{
  "horizontal_flip": true,
  "encoder_head_dim": 32,
  "encoder_fused_qkv": true,
  "decoder_activation": "silu",
  "decoder_widths": [32, 64, 96, 128],
  "residual_init": "none",
  "nesterov": true,
  "adamw_lr_other_params": 0.00099,
  "grad_clip": 1.0,
  "batch_size": 64,
  "lr_schedule": "linear",
  "final_lr_fraction": 0.1
}
Rows from block 3 of the encoder, named by matrix and row number. Rows with one number belong to one attention dimension. Each number is 500 + 25 x the weight over its row's rms, rounded and kept within 0 to 999. All counts start at 0. Numbers have three digits each. After the name is the row's rms in percent of the matrix's.
# q: attention query, key and value (stacked) (encoder.blocks.3.attn.qkv.weight, 384x128, the q third), inputs 0-127
# k: attention query, key and value (stacked) (encoder.blocks.3.attn.qkv.weight, 384x128, the k third), inputs 0-127
q.74 073:516493503507527517491479530483476457507497493476501525486440522499488522481504463535530491499432501511491511508498500512518476521515509495513523495509560484510492531488489486490451469531488490491479490489515469548520536515467517502535527497552492462444511547471516478517447455497462538479491485506488507496537514515463536534467476508525468469519517510502497533528513483454491476496468
k.74 085:509495524522500523458492519496466494512480517487519494547545499489496527471502532517510485500414495509540450444480435526533516469468528483485504514492479486489518482514510529492470521477491508497464482532418484478460516530490497506481463518502511508526476495501462519501476532544486508502539496497494463514513485489539523511534502501499494495516485531509445507465520477506493517512505
q.75 089:503473532504536526499468556511489511483545488470536520475482491456467528495545498470480516513491480505530445515497496476520484508484444524503505530488478523496517498515533510433530491532472505531455550484533511532503466523515487498517512545494526487491527466546506481500463517468478494473493494503470501530502491508504492500492500558497513526446498517496487498485472491473532513548506
k.75 091:453479483527489500447512482524491457528523548505522491472543455485541514500510516530460492503484502506464524497517477503519517528507531507454538462499527533506484461523500522504522516530523507498529536506468524483487503501547496512493478541502510518503557484514501513526478495498530464528509469479480541492525511484474493468474510509498463523506448467529464474506480452513490524548515
q.76 075:503487504451503477471482539527504505527491531491510564490514481482482539500545495535526446497496489455500472518496474512503481536504517456525483530519521467473481472514499441506519518531499535473472542487502496522480488452465531466512519456477528495516489483478498471484488487496485471500493460426493488531510466481499463462497529520525502485508520488501520488474488499486534480518528
k.76 079:530496497532519515530501526473493508501484529467499459476533476456499468473499503478505513503471512494483468492520494483520492463493488555496472485462518546476514560513520551494499509510477486542506510506452520494500477486508492537454536532483528521470468488494475531522489513501484474453535464527478467475495497527471503535511492511459508508552491461515502488552507495474465498445505
q.77 073:502486469532504497487518508508476487516494508499519504506484455440491514505505474486490527491494464489542506487503490548502500516525478496495554518499514467499520462504529461490475469501508518494487499478483468502485499455492525465491539487568511507536510496511513492529486444482517517551485518492471531505473525530520447533511469475437478500499526511500557508449498446497485465475481
k.77 083:528478543493525493477450476535551529498471507527492499450500497485444482456462495475476514487476512466541470462471509492524526542502490518525516516511525517535474511496526489475514500534474463525506488528479505533466504551493518532508523508506484499486525526511467480511504503539518506471543502488478529456480547533515518474475494515472506451505495525515471459504513508515495508501454
q.78 071:486541490486493516498474549478497516491549497543539509467450488509468488532479470534482514469500498521508546517470521487485487474520513467439548517498497466507521519528539531484492475482525487496497451506523473524464485535489494504508494496472492480479508505497519557480482536517465496505507510493440456475523549501485476560471535509526504481484516484497522469496520489481495477498508
k.78 075:460504505509511501484490501486543475495487504499523522488490505546479510479487502454511457436506551495569536476502492523518472490484509464473513453531503499498485488499497462493528489483489490502536479439496543493497485511545500484514505559513480504523490496506533501491481500503478499550470546515543494477510487514513493457488459511492537503518442505514481488503528480478500538455463
q.79 088:505516457483513424466478499520509518508468518495531539499495454518478478529517466531518499473531435485539518491491477488466465551537511505493508481520494501496528499497500445508513550476524560526488482525516484472481481491507500532490467473473455492512532541450484527467481499505509481515490448474506520506512513464525526495515520531491495519532508488498516498500504540510510496519497
k.79 091:502526520495516463484522542532497506525541493508470514499476471480497523466501526443483493553535479511467496476544526528493493509526479515482484497497462515482527510493522530491504498492429534460506483485502450543473480510496526487425521524531520478486482464530518506500494483461489497483522508523502518536482545456480503507490501540490471509509486481488487511534504461487504500443514
q.80 072:499497524450487482514494522495496468525498501497509480491550530493532523498513451504488433530504501487532516499500477470528487483531469478496484485493547448477490416498507500470545510522506497524485537516478469495527467555495522495502528501507482530531522525531536511481521527501497490515497525479510498500474534467508536453495499517496486468482501503523520523451498479533516511525442
k.80 087:519507499492467526512527519544491506467493482513503493485514476500481520542470479489466431491509455494506494506543526513531468487551509500495523514469514478490495516453542508463507461458494500504504546569502522475485504480501534527555520526534483488490484505486486527470523510516520473463526480494494509504520503448514536538513482465465507520462500497506504469482532516503548531473499
q.81 093:492519486505469524486484535517500505513533461489478532513516512525537538496469530457476509476485486526478489524522515468517546459512462480451483499501475443476498477480524504492447451478513483503490499488504499502539491473525469512514483525542468510546468470484491454532545521519499487527517546511476528491484515560492508511481520517512521483500485523467512512507519448476505464487514
k.81 097:505506503519529452481469493497522529471459492476459481508485550516508528472457511509479520491512502509492492516477492494485522501525483521507470510504542406512471508486492504473523481517565451520497507495529553496517499505550494519549467506505467492468495504475517526496500508522508497535497460478525467500504511500506526518495508505472512442464513513530497542466485546499523463479500
q.82 072:503516509500502505485470493448487460503504462493496496544475488532533487519493495515501464527518564506471489488513535503465538470505557512450480517493509474505486514524513536533498528495500479509513483528508484479482488500504547512491483487508571552504488453505508504527547516524518486487556497521517498512461469484531481459472513562532521483515505500499456466499486524499512477520487
k.82 093:516496460489494536566526520509532478473495510486512561486469539467525484509497497511528488501512551513465498544490453482448534474537503468493473498532486503505488532489508542504526477480470483551554497470510522506514506504543465512515473503455535494464484499468469526470535499519501510492481485528527522520512469494472456499536488502516528479507508492450497491488504529500502506483499
q.83 075:491489503539481539472540533489463496508519532481498476469479476519518536495473498454510534503482557492470485478512515504533502480502542521496480495500462511517505513487541484524458473521512502545509547491497506498494485521520504475527526504488517482480501527495502486460485495484563519507554507553479480508521516530459503472468531542516484492511474472513455515484495424510514482529472
k.83 076:529482500472531528465448520459510531481497495552481517543510503495524564483477547522508504501505512502560472493487460502497538564515513501479501488507471450496492525500523501511487465502530478502512480461529510489508513504534496523532506508502546517509503455516450513512501508538506548521458478510495507503495502533464529533511513519482517500475499529507499486521475464481520492554532
q.84 073:477481515500498558470481515468509462488508534492489508483481495516460500514479495503508493457521496476496505497519503478501494467479465491502486526489511541492497471520514494510517443476515476539505488497501506490477502507564482529474455499499509473499522479551475549508488473511481509530533534489508461473481501486488507473486556474520513478479463509503518477425457528544576516511515
k.84 087:495527491530489527515485462530526508505531513478459489496517486519497449500538493487462499513459503527523529533504518484467519477459500500488518477495520513481460530481488472474488424486511504561502490498506522516495503496507515545485491500510480432488502512467468497509508474547503507522418510498481502530517504490470530502518486485493492527473456488490483455527486551473510477480535
q.85 084:513477547523510478503499527480510498467478487509477478518492505518520488484504502542489534493530523526535476485465520454473494538481527485514470501545497522478504558506485524489512491474525532453502527494503456514471467552488470499505490499522512494469533475520475481469476504486497504444536487482483516477500502490493543523449545505493520563520474515528480494518445487512456479464491
k.85 102:499507502537521548494527545492464508520489463494517520534507494490485499517531549492501498463535499487527495451523482547469494467507515485473508452503483467488545471535525514515494510503457544471498474473514513484537551493528484459492523500478498510498481479485472491505508496462516493507520475496536511561494480533509524485534474536527468558522482500550482505526483480490510526518472
q.86 090:516468488492490459518538543532518507545541512532524517519533487507467496479533510436500510517537441499516498483441498476461453502474498489506504564491526480492526490477468521495489511485473556522492490519518464528482473504489517499468495515500511463497511495480473503523510539472500535498474508494518528513557528524492469496498533518495494484520543500490535471491485476514491451494497
k.86 098:468502544467514509445493547502508517496505540445460477462473496544507544508502468514534507516544493509511521440487504525495529552551496511518487484507546500507479500501512523508527537515513527494497479505497470490520513516515493495482532552553527513480540504469535506517497520477521469489541480498500519510452501497466497496486496528475514495514540492541520519546509495481501488472519
q.87 080:503538476471493476486496523426541530427534491517503521501526554480486497505513502509504510569493492523509478533513477472513458453501495500489464526491489450465513509498486508460461498501509524468476496492512508517493481523454503501460544550488525494460525473513527471466537479503476498472492495488499514519543516511532527502469481506523488453509519474516516487494494482487499510498496
k.87 090:479496470459460505498502562516469477513530518483523500482514470511469503535494521494538484503500521488493544487498500516518464549478506477476508511508506480478479521534513486543504504484502510475493519498553515500515466491540489502545498516481509555454488468519526566526457520489542470513508508535516472569533484488532509484524533510482496515499473503528521489467522527465463492487512
q.88 073:522519512464541492497503525532487493486509507524490489488534496502498485495502502547476479524471469513489510473461472515529500501501515500448515486535500487515538512488476496491519464485557483477506500486503525507481493497515541517520523500534503467500475492479520475473519525520500520514483474488467487558531563487523597515512482519553539442454516502523519534505509509543487505487501
k.88 084:483457480531526527478549523515497478493495482532524501446500481527480468511472593474483467484493490510476484486489488510560490496514486524482513486543453473530501513510517515530551518499507497471495493523482488516504460468474523495463490500517525524489462493464534475514537489498530483454482528472501501500553501514493493523512516472486510487475514502510517518459493454486509490450511
q.89 086:493462542508497498508514491520472503526521495494482514479523508491516461440546485474518504461490444444472503556505482483462488498476510512510512486477482493499531483518513497490548476490502512483550517506494465521514486472452534492489561523442513504471524490490525536497454549462490535472472546503520500501522490511485510478481489496505540485470521517502443496519513517502496496519493
k.89 088:457484497490513485484524498506502428538518521498526514519522469497520486532499448524543492513470504482515474482472500499505477478500519519516526497479510533512516506516504484480551513485510540509526568443487504463496514410445511480485457485537536495495468485504471481510472482510451492507484475483492497459503512538510489503496522507503478459519513505534525485504493519507478493506461
q.90 071:507530487547454497521461516480459462502555487485470490524504487532496478559518489539500472483535528522509539514495493491470493511521510487467480457522486496502501473509513496472484481530523502493465529532498531472532489504521539460520504509531509477550505482466514546475511482546455481537499493536498482514502539478472509457494502455505499526487483507490466516477534472487502451491516
k.90 075:549470476524542493508501473519498477482532507466485510518487491521529521536492488505521513473504481516497510580543546452506514492486483468496478483513535532511497486492531472518517538500487487489463527458510521514518484513516508469504536522482514478511529504518526525452554491545512529441475522556480491506508503487501498485509515530478516452453479535504476512462481514505471490493498
q.91 093:487513488505483518504531551492508478484515493515476523535458526490502450545493506495501503498450477523496493523483530488510500456543477555453483518508492504494497485490560482498501478503552485494564490518514485489522502498523492491547493516540517529483505493487518513479474450559491496566489491532497432473505519534499498493520480470503474509499497508492521466450518483505531497493486
k.91 099:504510517517529495483480457500516485495533497486490518483511535463507472498474454525451487449465504481516489521487501470503516507487506460464501531453530473516491500513541501467508497540491454509533528529531531515482495499534499474507469471476482487514534478486518512521510502532486538556448549504442518496505514515488486451509475524494486483460527511488482447471511537528478485517502
q.92 090:515486505472520480506509500505481488496495492476522490490552506519551525514486529507513520536528528485529513453469468518490506546527520526523520486507481527523510477502472497494522528494470509486477555543472502500506483518470532468492480461510515479466513556484454473531475547513554495481535434492558496508477528485481505503508490475513523541505474508505503484552538508521523491513483
k.92 095:515465478474499563511541539509475506529516509523510494528499484473523512463507464496517517533515488501500471511473509565449520509502484491537501490483478472498488489482502531491517530507490562482500515491482449509459488516503510478495499494477555511481528472503453546500510481514511510464554498528485514515467517501481505538496488515515484513528510508488472548551452455531522536494504
q.93 091:553484495520513479468496467541527499516483494486518478481500486514471532479498521538518509485529487502495495512463477465457521504456526487521511527512481552523540489518440534498541526517482523475473502436468529476493528515520532520529479479505458485498505508476486448547501521463474505504486486515539518493504472469538527530512520514493553480530529521482484484511497486510504526496533
k.93 095:496515493463498479483529531493485533526515510495526496469499513526495483498513528496488492528512528524501474517525497504483516521484513525497486500489460534501467538538443541564465544513519493511481495509473465579482490465462516524447552501509539498505502478488507504496508537513497476469561486474462499499537523514532483515503514503511437517522511489492508527543466533497496496507515
q.94 072:450501475467497504486509514463495490510502467478467512535504554529530514523470501471465485484514532499517539519517488450487524492518476475488519463493520498484510447498485502499520462486504489499485507495498480489494479473548484467513501497469449558504450452498496489464498508517512472523546493476453509491465538546519550502493463455498541532538516482522506478493498491500527505517511
k.94 074:482511473494509544515511485494532529488570478509497528483485461494536477506496503524496480502508482506485535530516490534534485483512430484503489500472509461514492476568491504528514487510490492536483477480531541511531478512527479515572517525489490511464469545481511514505478509516505461529488475491498495507501544516519497486463496513515543538498486563511480496480470481490519532452488
q.95 078:539519521481537495528465529495525483490525467491531517476545497486466505467471482508538523519516499501549466497523506483516533492484481482492500492507479521484521511504486549463488476488439481440477542470500494553490485521458504485481475492474454498469520530530530463513498514486540487511499472468470523510476515479521493527472480546482475527501471522476514479503473501454505509547500
k.95 085:497515477493509528479485513506481535544473477538506451508489492532486536504504510543479496471475501493498509528547426542453531545525535522492521487535468521481508502516496509505488485496500534483508498463504528529490511503510487503516456521516488550508521444484532503492485493503507489502547467502531512498495440507534484537489516506524472515501499501520502542500472509520472564449504
q.96 113:477488497508460516505538520525496496547467513485526491488488448470478503493500525462514451473428510473459517511544470492487492510532513464463503505485540504498485547533511467464514541508522472507497517503472507484510521479459470508486501507464490508505513523534528471515494469506519485516503481494506522511496533474480465512543484475451472471535447495490503469526500474449504464491513
k.96 111:518502490518492552445501506490466467478498510488472491489486497515529491532464506471518478488467529501533477464481553525539494511485515516493534524482505530551486518489557486509496510482506514472504488512524504541482496487502462488496485562503546485510502492537473475493500484498494500503507498464531548472455538472471477536490556497534509470486459519495491460541520473509514467502463
q.97 110:473480515509478471497519497485531489511464504480484491513557505462538499510480503526502464507477506531516493455524538537507494558521561487514535456501522520533467528491473502510511484501511465505505475533494501501513540494495505515524496491497540478548520554485533468509523519557520493506434501506496465510505515501457528542511487483528463459492508499524510505514524505472468486502457
k.97 103:486499521482493481496485485479502503504455489518505484454541494511469526510477546491562449500478527503484466488533541482519531502533509450549520485504501505511488540503507507466458487504495516500470530484455565546498537486488515494464502525460507526481497525528503460497494499507510485527451487481538515538485477470456523518485509470524518528485481498523481527493521467457494494508515
q.98 113:452530485545495490493512481482505482532483495476495503543476449496512473498504511487528445474524524532470518500488470530457521514509528511438501471514534495490543514491468501500504517523531555533512512520474541505506532482491485502520510520450483522547485490456542474507498520533503454537483491512467513487510513497477495520540458478455482474517481490518483450501497498489503505471524
k.98 115:530501505498504479473516521492485521503487529530466493479519535493471468523459490474472474479442533509509508506523497510500479511558524475463529541524507528531499541517510485465473509504479498506472505491517471514516468512443484518452496508508524542472485524506514479485507490506486475488536462518501528499461553472480489561482540477475484503547449488498493469527513473497530480504461
q.99 106:472501514450460469497506459531485526490490472503495516500556504499520473454464493453468453491520470513522506509474489493487475496502498478477529537501529551522496525503480499454466526510434532490482503503523550531471503500462491505473506511453480496499487487499482518526506512538445466490458509532510519538543485473462495517527502493524503546475516508504475485472507487483499499475506
k.99 092:498512486479475494504490533515512491531480488558517524480511491460534478493502530488482481505457519514482510463480465467525474490543492460497517545462492498466482484494484520473487516519470433501481479466495478483500522542506505521534478507515523505525474522584505475521529488534476473513496546511489488502454473452471496517506442495474523535508483502495508459501517497464508510480497
q.100 120:509519505523508493491541528468529442514489476534520507500545509487493471542477502503488530491488532526506498501489478511489529529506507474463518525525492483515471480439527538496460448517523481497459521469512483518487500549512460531480529512517528519458478526545504451516533479483518524469529472479492514529480494481478525492460517539521482502521456526495510456479496472482521481524506
k.100 112:490496467494535506463480469504488508486492550473493468509487470518416542493520530502553505474486493441500472507544466456515442474492449512511499495469481485520483486534509458511525492483519468485491491502496495516494529471505510483503466492507466477540523506487472488480462492470510516490513515449519530525518472501474474515501526533488529472487516522485496517503457513445509505502508
q.101 110:505486483498517500495493436551521534467539530495497521451502491515459463513497488525572451501471504494528502496517483453504521512521522491519491479507494512516515502481519500523522519443488513460487473463499491531500515461488512532444496521467492523518507517509525547521489510470472500492465501530528550526533511501471500495541492469472509485504466474493473471535504480541479498468499
k.101 112:548528472507491484491498493494456483544463447517509500524480508506531488504511517468477490483487498553529448511433523522494490510506507513478556541494512504546481467506494483519498492539460495489510516516502502460542498482517492484502499476508554531497488480507484474516499497518495502489500491485506457515473476469466533502490452544541430486491495487452496484476519484488538475518493
q.102 118:499508513490531472521534522550488476539486524544527465520555497469532546486532541469491551467467489512501523539493449497505503542486496519508526541489474464501482545506499503475513533517500455500459519498491482499504529482535495520520482478537509477540493492550465479500514475480493539492490504508513523529500465498480494487500489540545511534482515515487510511463482524482464483520508
k.102 113:478484541527495536484505492478491487514488500469503465486483495516489535523469503534517542484496514477496490478549542514540539512497491488533467486505490479516473466550511514483536458512578457517531476504532493476463514486530516516520494492545490504495504513465491501552463470504536496533506535462520516461505518514523513467492522474491535467511472504516522532503468505476493538527473
q.103 129:470509481497522496524487496536528513493483483502518541485544488559461480519511539548524490480515475475508495505548509516494538445509506474484483469518472468522504481513472495505479505507538483474472523472503562494516538443528493538475516497501492515522514544466512528525482511519500519559464459513516521530526507519483494483515497437515477453511524492531495508492476488515511492489482
k.103 124:517494512529488493519503526543471505523498504504511475473503507499495532510480548457486534464490494528473478521505530475504503524489486508510564526520489506518473536459505516486457529510474520497491494539500484478531475508517496489537482496486529495477503493446484444518512467501493540505470461515520487492516461526489458501485542485488476519477526524426469467522548484474521453535498
q.104 118:480473502525534490490501471538504555504510491477509498459498489495474495449441516450512471480508479497523488472503478467531473519522522487537524521495519522497496508493504467486494502482447526500507537523486477532469522498454539459494505517463464469515494510522526450510506499514458482519492527479522530491529499440455490541494494454502542508466464495498497500496525471468519496466496
k.104 116:510511476492501484492500552469472477484514484515497521506495530466498495536508472532487479515450520530518504499478472478538487475497496493528562504474486508520484478473559496523531487485475437515529471510512502497490505526505472496466508540492507532506463525547490457500517518523443476492437524517490469477445503465440507538520498522503493512472486492504519482515501543500528502484500
q.105 109:490481500505522510511539548442478521490501508508498480462532474518540490466489519479458497475497520514506484474471466496488447463513478494502493506487511458496475519483485509488459524540463531516508510501494539467487486505516521531559490518482487532468517488493492483480529441541472463508502509554477497480498488440518464540484527484488514530522516527484488469491499505465540508491540
k.105 105:487496505539501526534472490513482540491514515501488475492431444478492470453484459464494465477500481528493506483461492450516506515545484478524470522470508504466478485498511481492522496473512483503513473469496457541457464531471497505472521524471491515480508488517519494529498505504497492450536550527488513480487513492499495523522494511438560521524501507480530497518486482513486524453533
q.106 119:501459517498518489440497493504495470531520497477494498529483514534475533493507513459547524508504505481522484499488502482514498494447507482553522495478479492525511498503551488518536498501499523496504518525520459562485518515499453462487473540485529451526539524489473492504480526439538542488531479455526536524493497508476490515508551506514475520522518531495505483528489478470533476523513
k.106 116:466496472506468507515473513487439494470518470513514504477527531528489478525514524510506500497526475491501498521539509497496468465474485479453481464509467542539563495530530502514503496498521456515497513508530544498526484480536515487498469502473492469538461463493509557517501539525484483534424478511515517513480523502509478492522516510486505467442469508481511468493476512531529517504499
q.107 110:471512506493458494477498541479495520520495489489539492537491477516522481509502560444503520479567516493499489532471467513476448515489497494454526524531516525538546507481469497513471502517475516518514543515485517479503485523520518472553467473448474504485499483487520503468501488486491512510482485496493536529531478498490478516490475528516467491521503543504459459492469537459540495510529
k.107 110:481496499541513511516541500485490506501524540494500461481508533469485493450483516484471477439482492535487489475543466502484482518488495491462448520486495508504502553508482476499471496538476475514492463460504470504465486510423520492511490520495466448502498523517502470488510483500529489492525491514491469517488553445524464492495512508417499483502486494496537476490497509497501513461486
q.108 110:492486484482494543493468507486497513499514513485461498508518478512514502467525460510515533483522485474542521503510439466485465502493465536565481552451507467512484440506526501497505496476455516491454459488484470482457512522491553485525538498518483488488480514501506475509511449470473497463538534500521525516496473491512480511507526496495545531507534524467488519494526477483502520497527
k.108 105:492508490476498509516496492442491505493526526500509480485432496517490497511493449502485465562528527501456478504474533519515530459511498501523488451497507514479454482505465477492539539445494526526528449521504509458513481485499517528540483527484513524480513442514499538499488481524468483480513533518467461479503504484535510504493464514461497482464522466486531507474477531504500511497507
q.109 124:506478528464499538455496536473462482492491492460492518500477512523501517517487515448520496472514500465466459467507536475516466506493497509524528498479491508512456500496553483504521493458521531513517507496538475534496488507508491428466508554509508491473522469520498508532495501503547492471545482467531549447452512521462510502510539504506489509508483480496511492557501486499533491491503
k.109 120:492493466487490482512461439507514538472568464510505530517525493538511507493500502513503485519511514483526504512505525477485502492470473488485510486484476523499579462493512513538494468480492481490516471492502526544504509489507451480495465543468461474529457500519482532504497612511509528501457506488513499521509537495506491508507501521508500493470510513504482479519481503530539484472512
q.110 111:470496478509536519484485491521492484449489512510488513512454483536439499571503519470509541483478565491487505515496524504504488484506496488405489498519500535503518491480502489503477513544560518493520487494509527519533480461544488498502480491477461509509520447483510519524479506515509533519510469502506524538519522495502528520508561500526502488497492477501480464506491483470511465522506
k.110 100:503452506526462483506539553533473513542537482515508469521536498501497481476487506434480496492522479473474500517538478481505451503445502524491509548489482479543547526509522518503492485492513485510503530529524486490500495496492471486503491459481498481500460522490495502508512517468504510504534464490501517530473515497485426539508505534492495524473495524416525511522500514488505466479480
q.111 124:482485497510505510522491519479492551514497525465501531503462492532497528526530486488481515501515492494509447574506525513490468492501479480438484495500504508498511505520435489519526557517468534537517488507513522489489455461514517483535463506484463485507516439492470514494475497481492519506443486510507485500528493499537500441508536502485492492450520498493456525482471530493504485531518
k.111 121:501530522540475522537545502541494468453530508508490407527556498465564468504486507521472557501535496513504516508525477494488501531500511489503468500526488496508510529501525522517505518483540472521484522519480466506515500518476518532539520486478488477505489536466498482502499496514516476489541478514456501510487525508515471488512487494462489554527512526527534469517512489506463489489484
q.112 141:512483482490506500518497448555489483479518538530516492503499485499433480473507478564546484502490483488488524459550486528491526484498487516535470466478480477513507477499508477514512523516535501503494497499507516487495536448504535547465539484513490482526509533474491514510484497446465518534460503526501509495536487500492470493517486435463502485514537482486525552501516473534490524507513
k.112 145:509517506513476519507502526484477514511461484520513473513481539489542527548501479442477506472497462507482479546451527519519494527522532538503576478547518524503453487501468503482490517498502514535530489535511510455517483511530511465515485498528540525471499451500518498511505473517492506479464497522517486453476462522499533505481537488559503517475513513478476503514505510520501490541511
q.113 101:483480493462513496478415527427498507471518476473484523477511510499486536508515459496491500531510516486525512510507543488488479473476489490508511468512477513471549519505453499514541502507504525527465485558482536489520467488525474465532484545479489473487491476493525494469467536528527501481520515485501506480516495522526490549463551490531492517474541514531463508500499524491510493507489
k.113 096:461520488504502487581555524525527482462554510548502496490524499523500465535523511534490527528499468498533510497519499465479512505492486496496476492525486516494503522477521522496480479485506501535506549510483474518517499528488539500450493516480502523521453549477487526513522493486500496490474474542463480538529500508512470491550458494458491543459494505509510493510450518536506488470493
q.114 114:530529536528495450540549518501519477559514510530508505534515505454532450506500525483474494501471500538479523523485486521457518544482487513465504522512488496494476526476458510508481541508478502526495502491506461509505489534479508527498502486517529500545462515550496468472551523490497481483467494519455441520493499488476504493536470530494477520525468511493516474471517530510477466505499
k.114 108:478520478510536510425485516492498512507454528505508471497526504526486522504495500524513501472476482505514523469500474503516511504528503478472474491489552466501456514497516478495506476504530456456426490459477488483505550491491507509502495479501478492469519498522515485474471446519509499503561531486494546513487483512496520488446504480531527472537465479558504497477469478461471515499494
q.115 124:520478491495524472514478475547522495493516507554511512472537488486450496446497574496510513469458474466507490514491469460501482485484466466521490540496495460494503516477484506465444494536472490498454507498509498527498494500488520515484492476510503489512513543464509485521521488489488504487494484507524518531533492498527469523513554489474509467497516544467475471480526456455480451471517
k.115 110:533487499527468540481495518471476476532525514490472464472461497484498506521506522457462490492479528519480510533506511508535516474498439534517537484469484486507487471520549471494502492505508449539517491515491478485509513483536485480500506509522501505490487444520501509512532440473494509507455539489520487456475478511497464465484473495477492525488484507430519507463517510467492512557526
q.116 110:488489503488458493520521488460485491474513489505474498507502498519533474487466474499510440529507490562511491475477505507485467490544519484508508472482511532493546494488484502524544520498505548540562501517496534475475499534470525516500498551460511515501535522482518474505494499547501455491487519534499477434499526465512456511484497485452497541510525481503505481541508510517533530467497
k.116 113:529519490517477496511470466505517511501476511533472554529505517499507482533498476472524468450461493495538506488464510478507505511540524474470476508502524509496493514493460480493510486490446522505479536466497475543495475557468507497458471525454501542491495497523538522510519515530501464489487505561463494515489464508446543513526482517484502509506470489506482491486481463543498480445496
q.117 120:517486457483481510527495486537475500482516521559479488441501473502485475510484508521537501495453506499516495466512513456475489467531514476499478501481471495520521488484524498471500506489494530470470509486472491533501482506477498519474505499487504499515506569510520483519498505499479457499500468526509530520461541482456445549532502471460478528538508490489519489565489480524507484427493
k.117 122:520518492492518488481502506481509520525471471483512525531450496534487498527500498456501512479489518510528494537426489504541505518498490492467529519498533514544514484502530462491505515508441486526482495524521504491504489510501482477481500520476515526493468448529525491470483467496444501511465514521539483515499501506432497512535473517558498496438488508473487460444521476487523494531505
q.118 137:510542504524511516473491494479509481476510524516459529489473500489522468500494486491496481487455534546526523522474484498519524481538504480442488502487518517490528531505503520514529476486502464498478497447499490530465515528471474508480505543492507524495495532546523502459510500523495467476472524507434463472507542468461533493502476497467524497504443447560490493481469500506466521491508
k.118 134:542480479479503476460502488519502464508454534527516525514502485492497499532496481562555485514493510468523490457448453510481511502494543489557529537470523494503492464516543476501528501505469517496489509488484463519490508490472484493484502493505492536540503549522507493490513502457490482502550473486550533492461471469482520506504496537530518477551510488506504460499488477503541482500475
q.119 131:490526509510480500496542484515483473534485532496519454479476458427493479480519470487510486533500511488515541506475466540516511538493487500509495509516498498492468481464481492510535534525491519513522470519488433447486504493471515522519555477512516495509514513464518513498515457491474495500538553493508511530495495492521452491515490493411518466515524473483515508512528512492461501506494
k.119 134:482508508520498547495513534449475502468469528461480508527468502521527504524497475511507482496497503526460497471513528538503488495547531534481511465490553548491494523536482470519554473512534515510516513489513513487490520499501485509475493523522518546503541461491541511462484495506537460504516484508485493426503530485493543505465506498521499492535484444540479528533517514530520508496513
q.120 123:523456534495491517496510512462476459508474512484499460498532476449509491496484464526515491528552526497519523453520486515495501518521476482581477509480476457517491485514501466502531498508491544521506505497475479483472514505480510524551501496520510512471526529473465465498474461514529479497555533478513510476464483530471460536485507500458492500518541498512549519541500492509500512489479
k.120 124:469496482484484511513459507473531522462512495470478544498439516554482527517507478496504469487511482519490474519506543487501489488565523527489495462504513524487523504520490506474518466505508531520532496511524556498509479481490510475454513522443482504531503491468544505520466494523463472499466482521511495441564506468497522483503502451490517484484480468530476487503471511535495528501505
q.121 116:529515486475490494521536509524492478489513475524533465516473491496503508508518499519506573507535521461522522524477491520492540510441491511487462464523478461479535483512519532504533523485530494481495507511485442489497457509528482510490489490521487479528474505515518595492513514439519499482509490481486456492511504547534513443523497518513486516470499513478519496531492514537479513501507
k.121 111:447501500510507465531542518489494505512493514470470473535484486545541519520548509514479517468530483513485520486531477570470499508501504530444472508525490486488506512495487473524493507525550469501490506514482491464536495468515519500504499487545464511485515507449485500485463494488522532529511468513493498523515482521541555464504514507499492467516520476543480524498508516554496522554478
q.122 117:459504499483465445491493489447496472517483494478505455500519464521531514480495512521480511519528497549486466480483521521516517494513497499525488461503542464485467501513486516481495471515527495511506481503490531479497564509504522522529478435539501495514519503422495481524504449533517485508521512493500492505517489526536525473469506519555469494499533492528532529497489523446472521514504
k.122 114:506458522499514551530506501494516529522484521486517475456530537508456497479497525507523479504479483504464525499546505492514517504518504485537483475493502475463508521508460516493493522495500517497552528513501542484496526457490502528501498526512499534452534506483519497532472481467513477539505461540485521437519541544545500545495517432452513479468524495499495531524501480516499515489498
q.123 127:484497501524466481463517482500485492538452516479523522467557499517506499508484517512523453503482514514491525469545529539489495525486544498476491495511541505535463511525476501526471495476575523492484507493499528463532532498513522515544470487518507520554532520508502478512476488506548497532484477461530507483507525513483517482484501468528486489525440490531492512476503473477480483514445
k.123 124:475442474514523524465499529512477496496522491502495497440506500519471486508463576438507514493463471517492462471536516428509506485503526464548522506524487515505472508509508502505460499496492507506501526514532529504493521480519471472497492540507493483483519530480507461543488512543527524484483469522541552526512493502480507517481539476532497501478499511501523478534512481491527461489513
q.124 114:488508554497515506479532496500484475528475498463496488514510490461551529488544520466547507512512473503503478552490534510515475532482501523535515464472506498484500490483463491527547529519530564531504490516499464503508530497488515481490499480523516511545528470525511503529533516520506513454456499478528521499492512498509545486480552495540525469501530502498492445514527533486486487519550
k.124 103:487483508510482513505487492507508490508514487485467495494561486482494482523456500518507475493496514521473495477543521504491559493534526481506503472535488526492501509546482511497495451503567437494508507471501489521512526501512512523486482540503514485523502514462518501517495540513571520551503495557496476517486555538501504514504474500498491516517459480552505549511452519500475510480456
q.125 104:489490522473476473474473503492513477487480505538488522495550516517541514511498529486529481488473497542510469505517566498495524492526538482494524459510512494499502522533470520529512502461536520488496524503511522529494522510477486486480489531493514496530495547537484461518497530522560505510454441507501512493472529512446504512502521466562464483482471467533496497505468494533477469492456
k.125 109:511478485518524495492478473543525494484491471522528558477553499510479536488475538494486503475476499481500481536521519474481499515517479448512510535499487493508514503521500483497454481497470445502450510520504525540539522483504492503463491488490523478499490556507475457541536492514489529506450505499556528533514519509456509501536501501533461485493489548488498468465484471463494476510486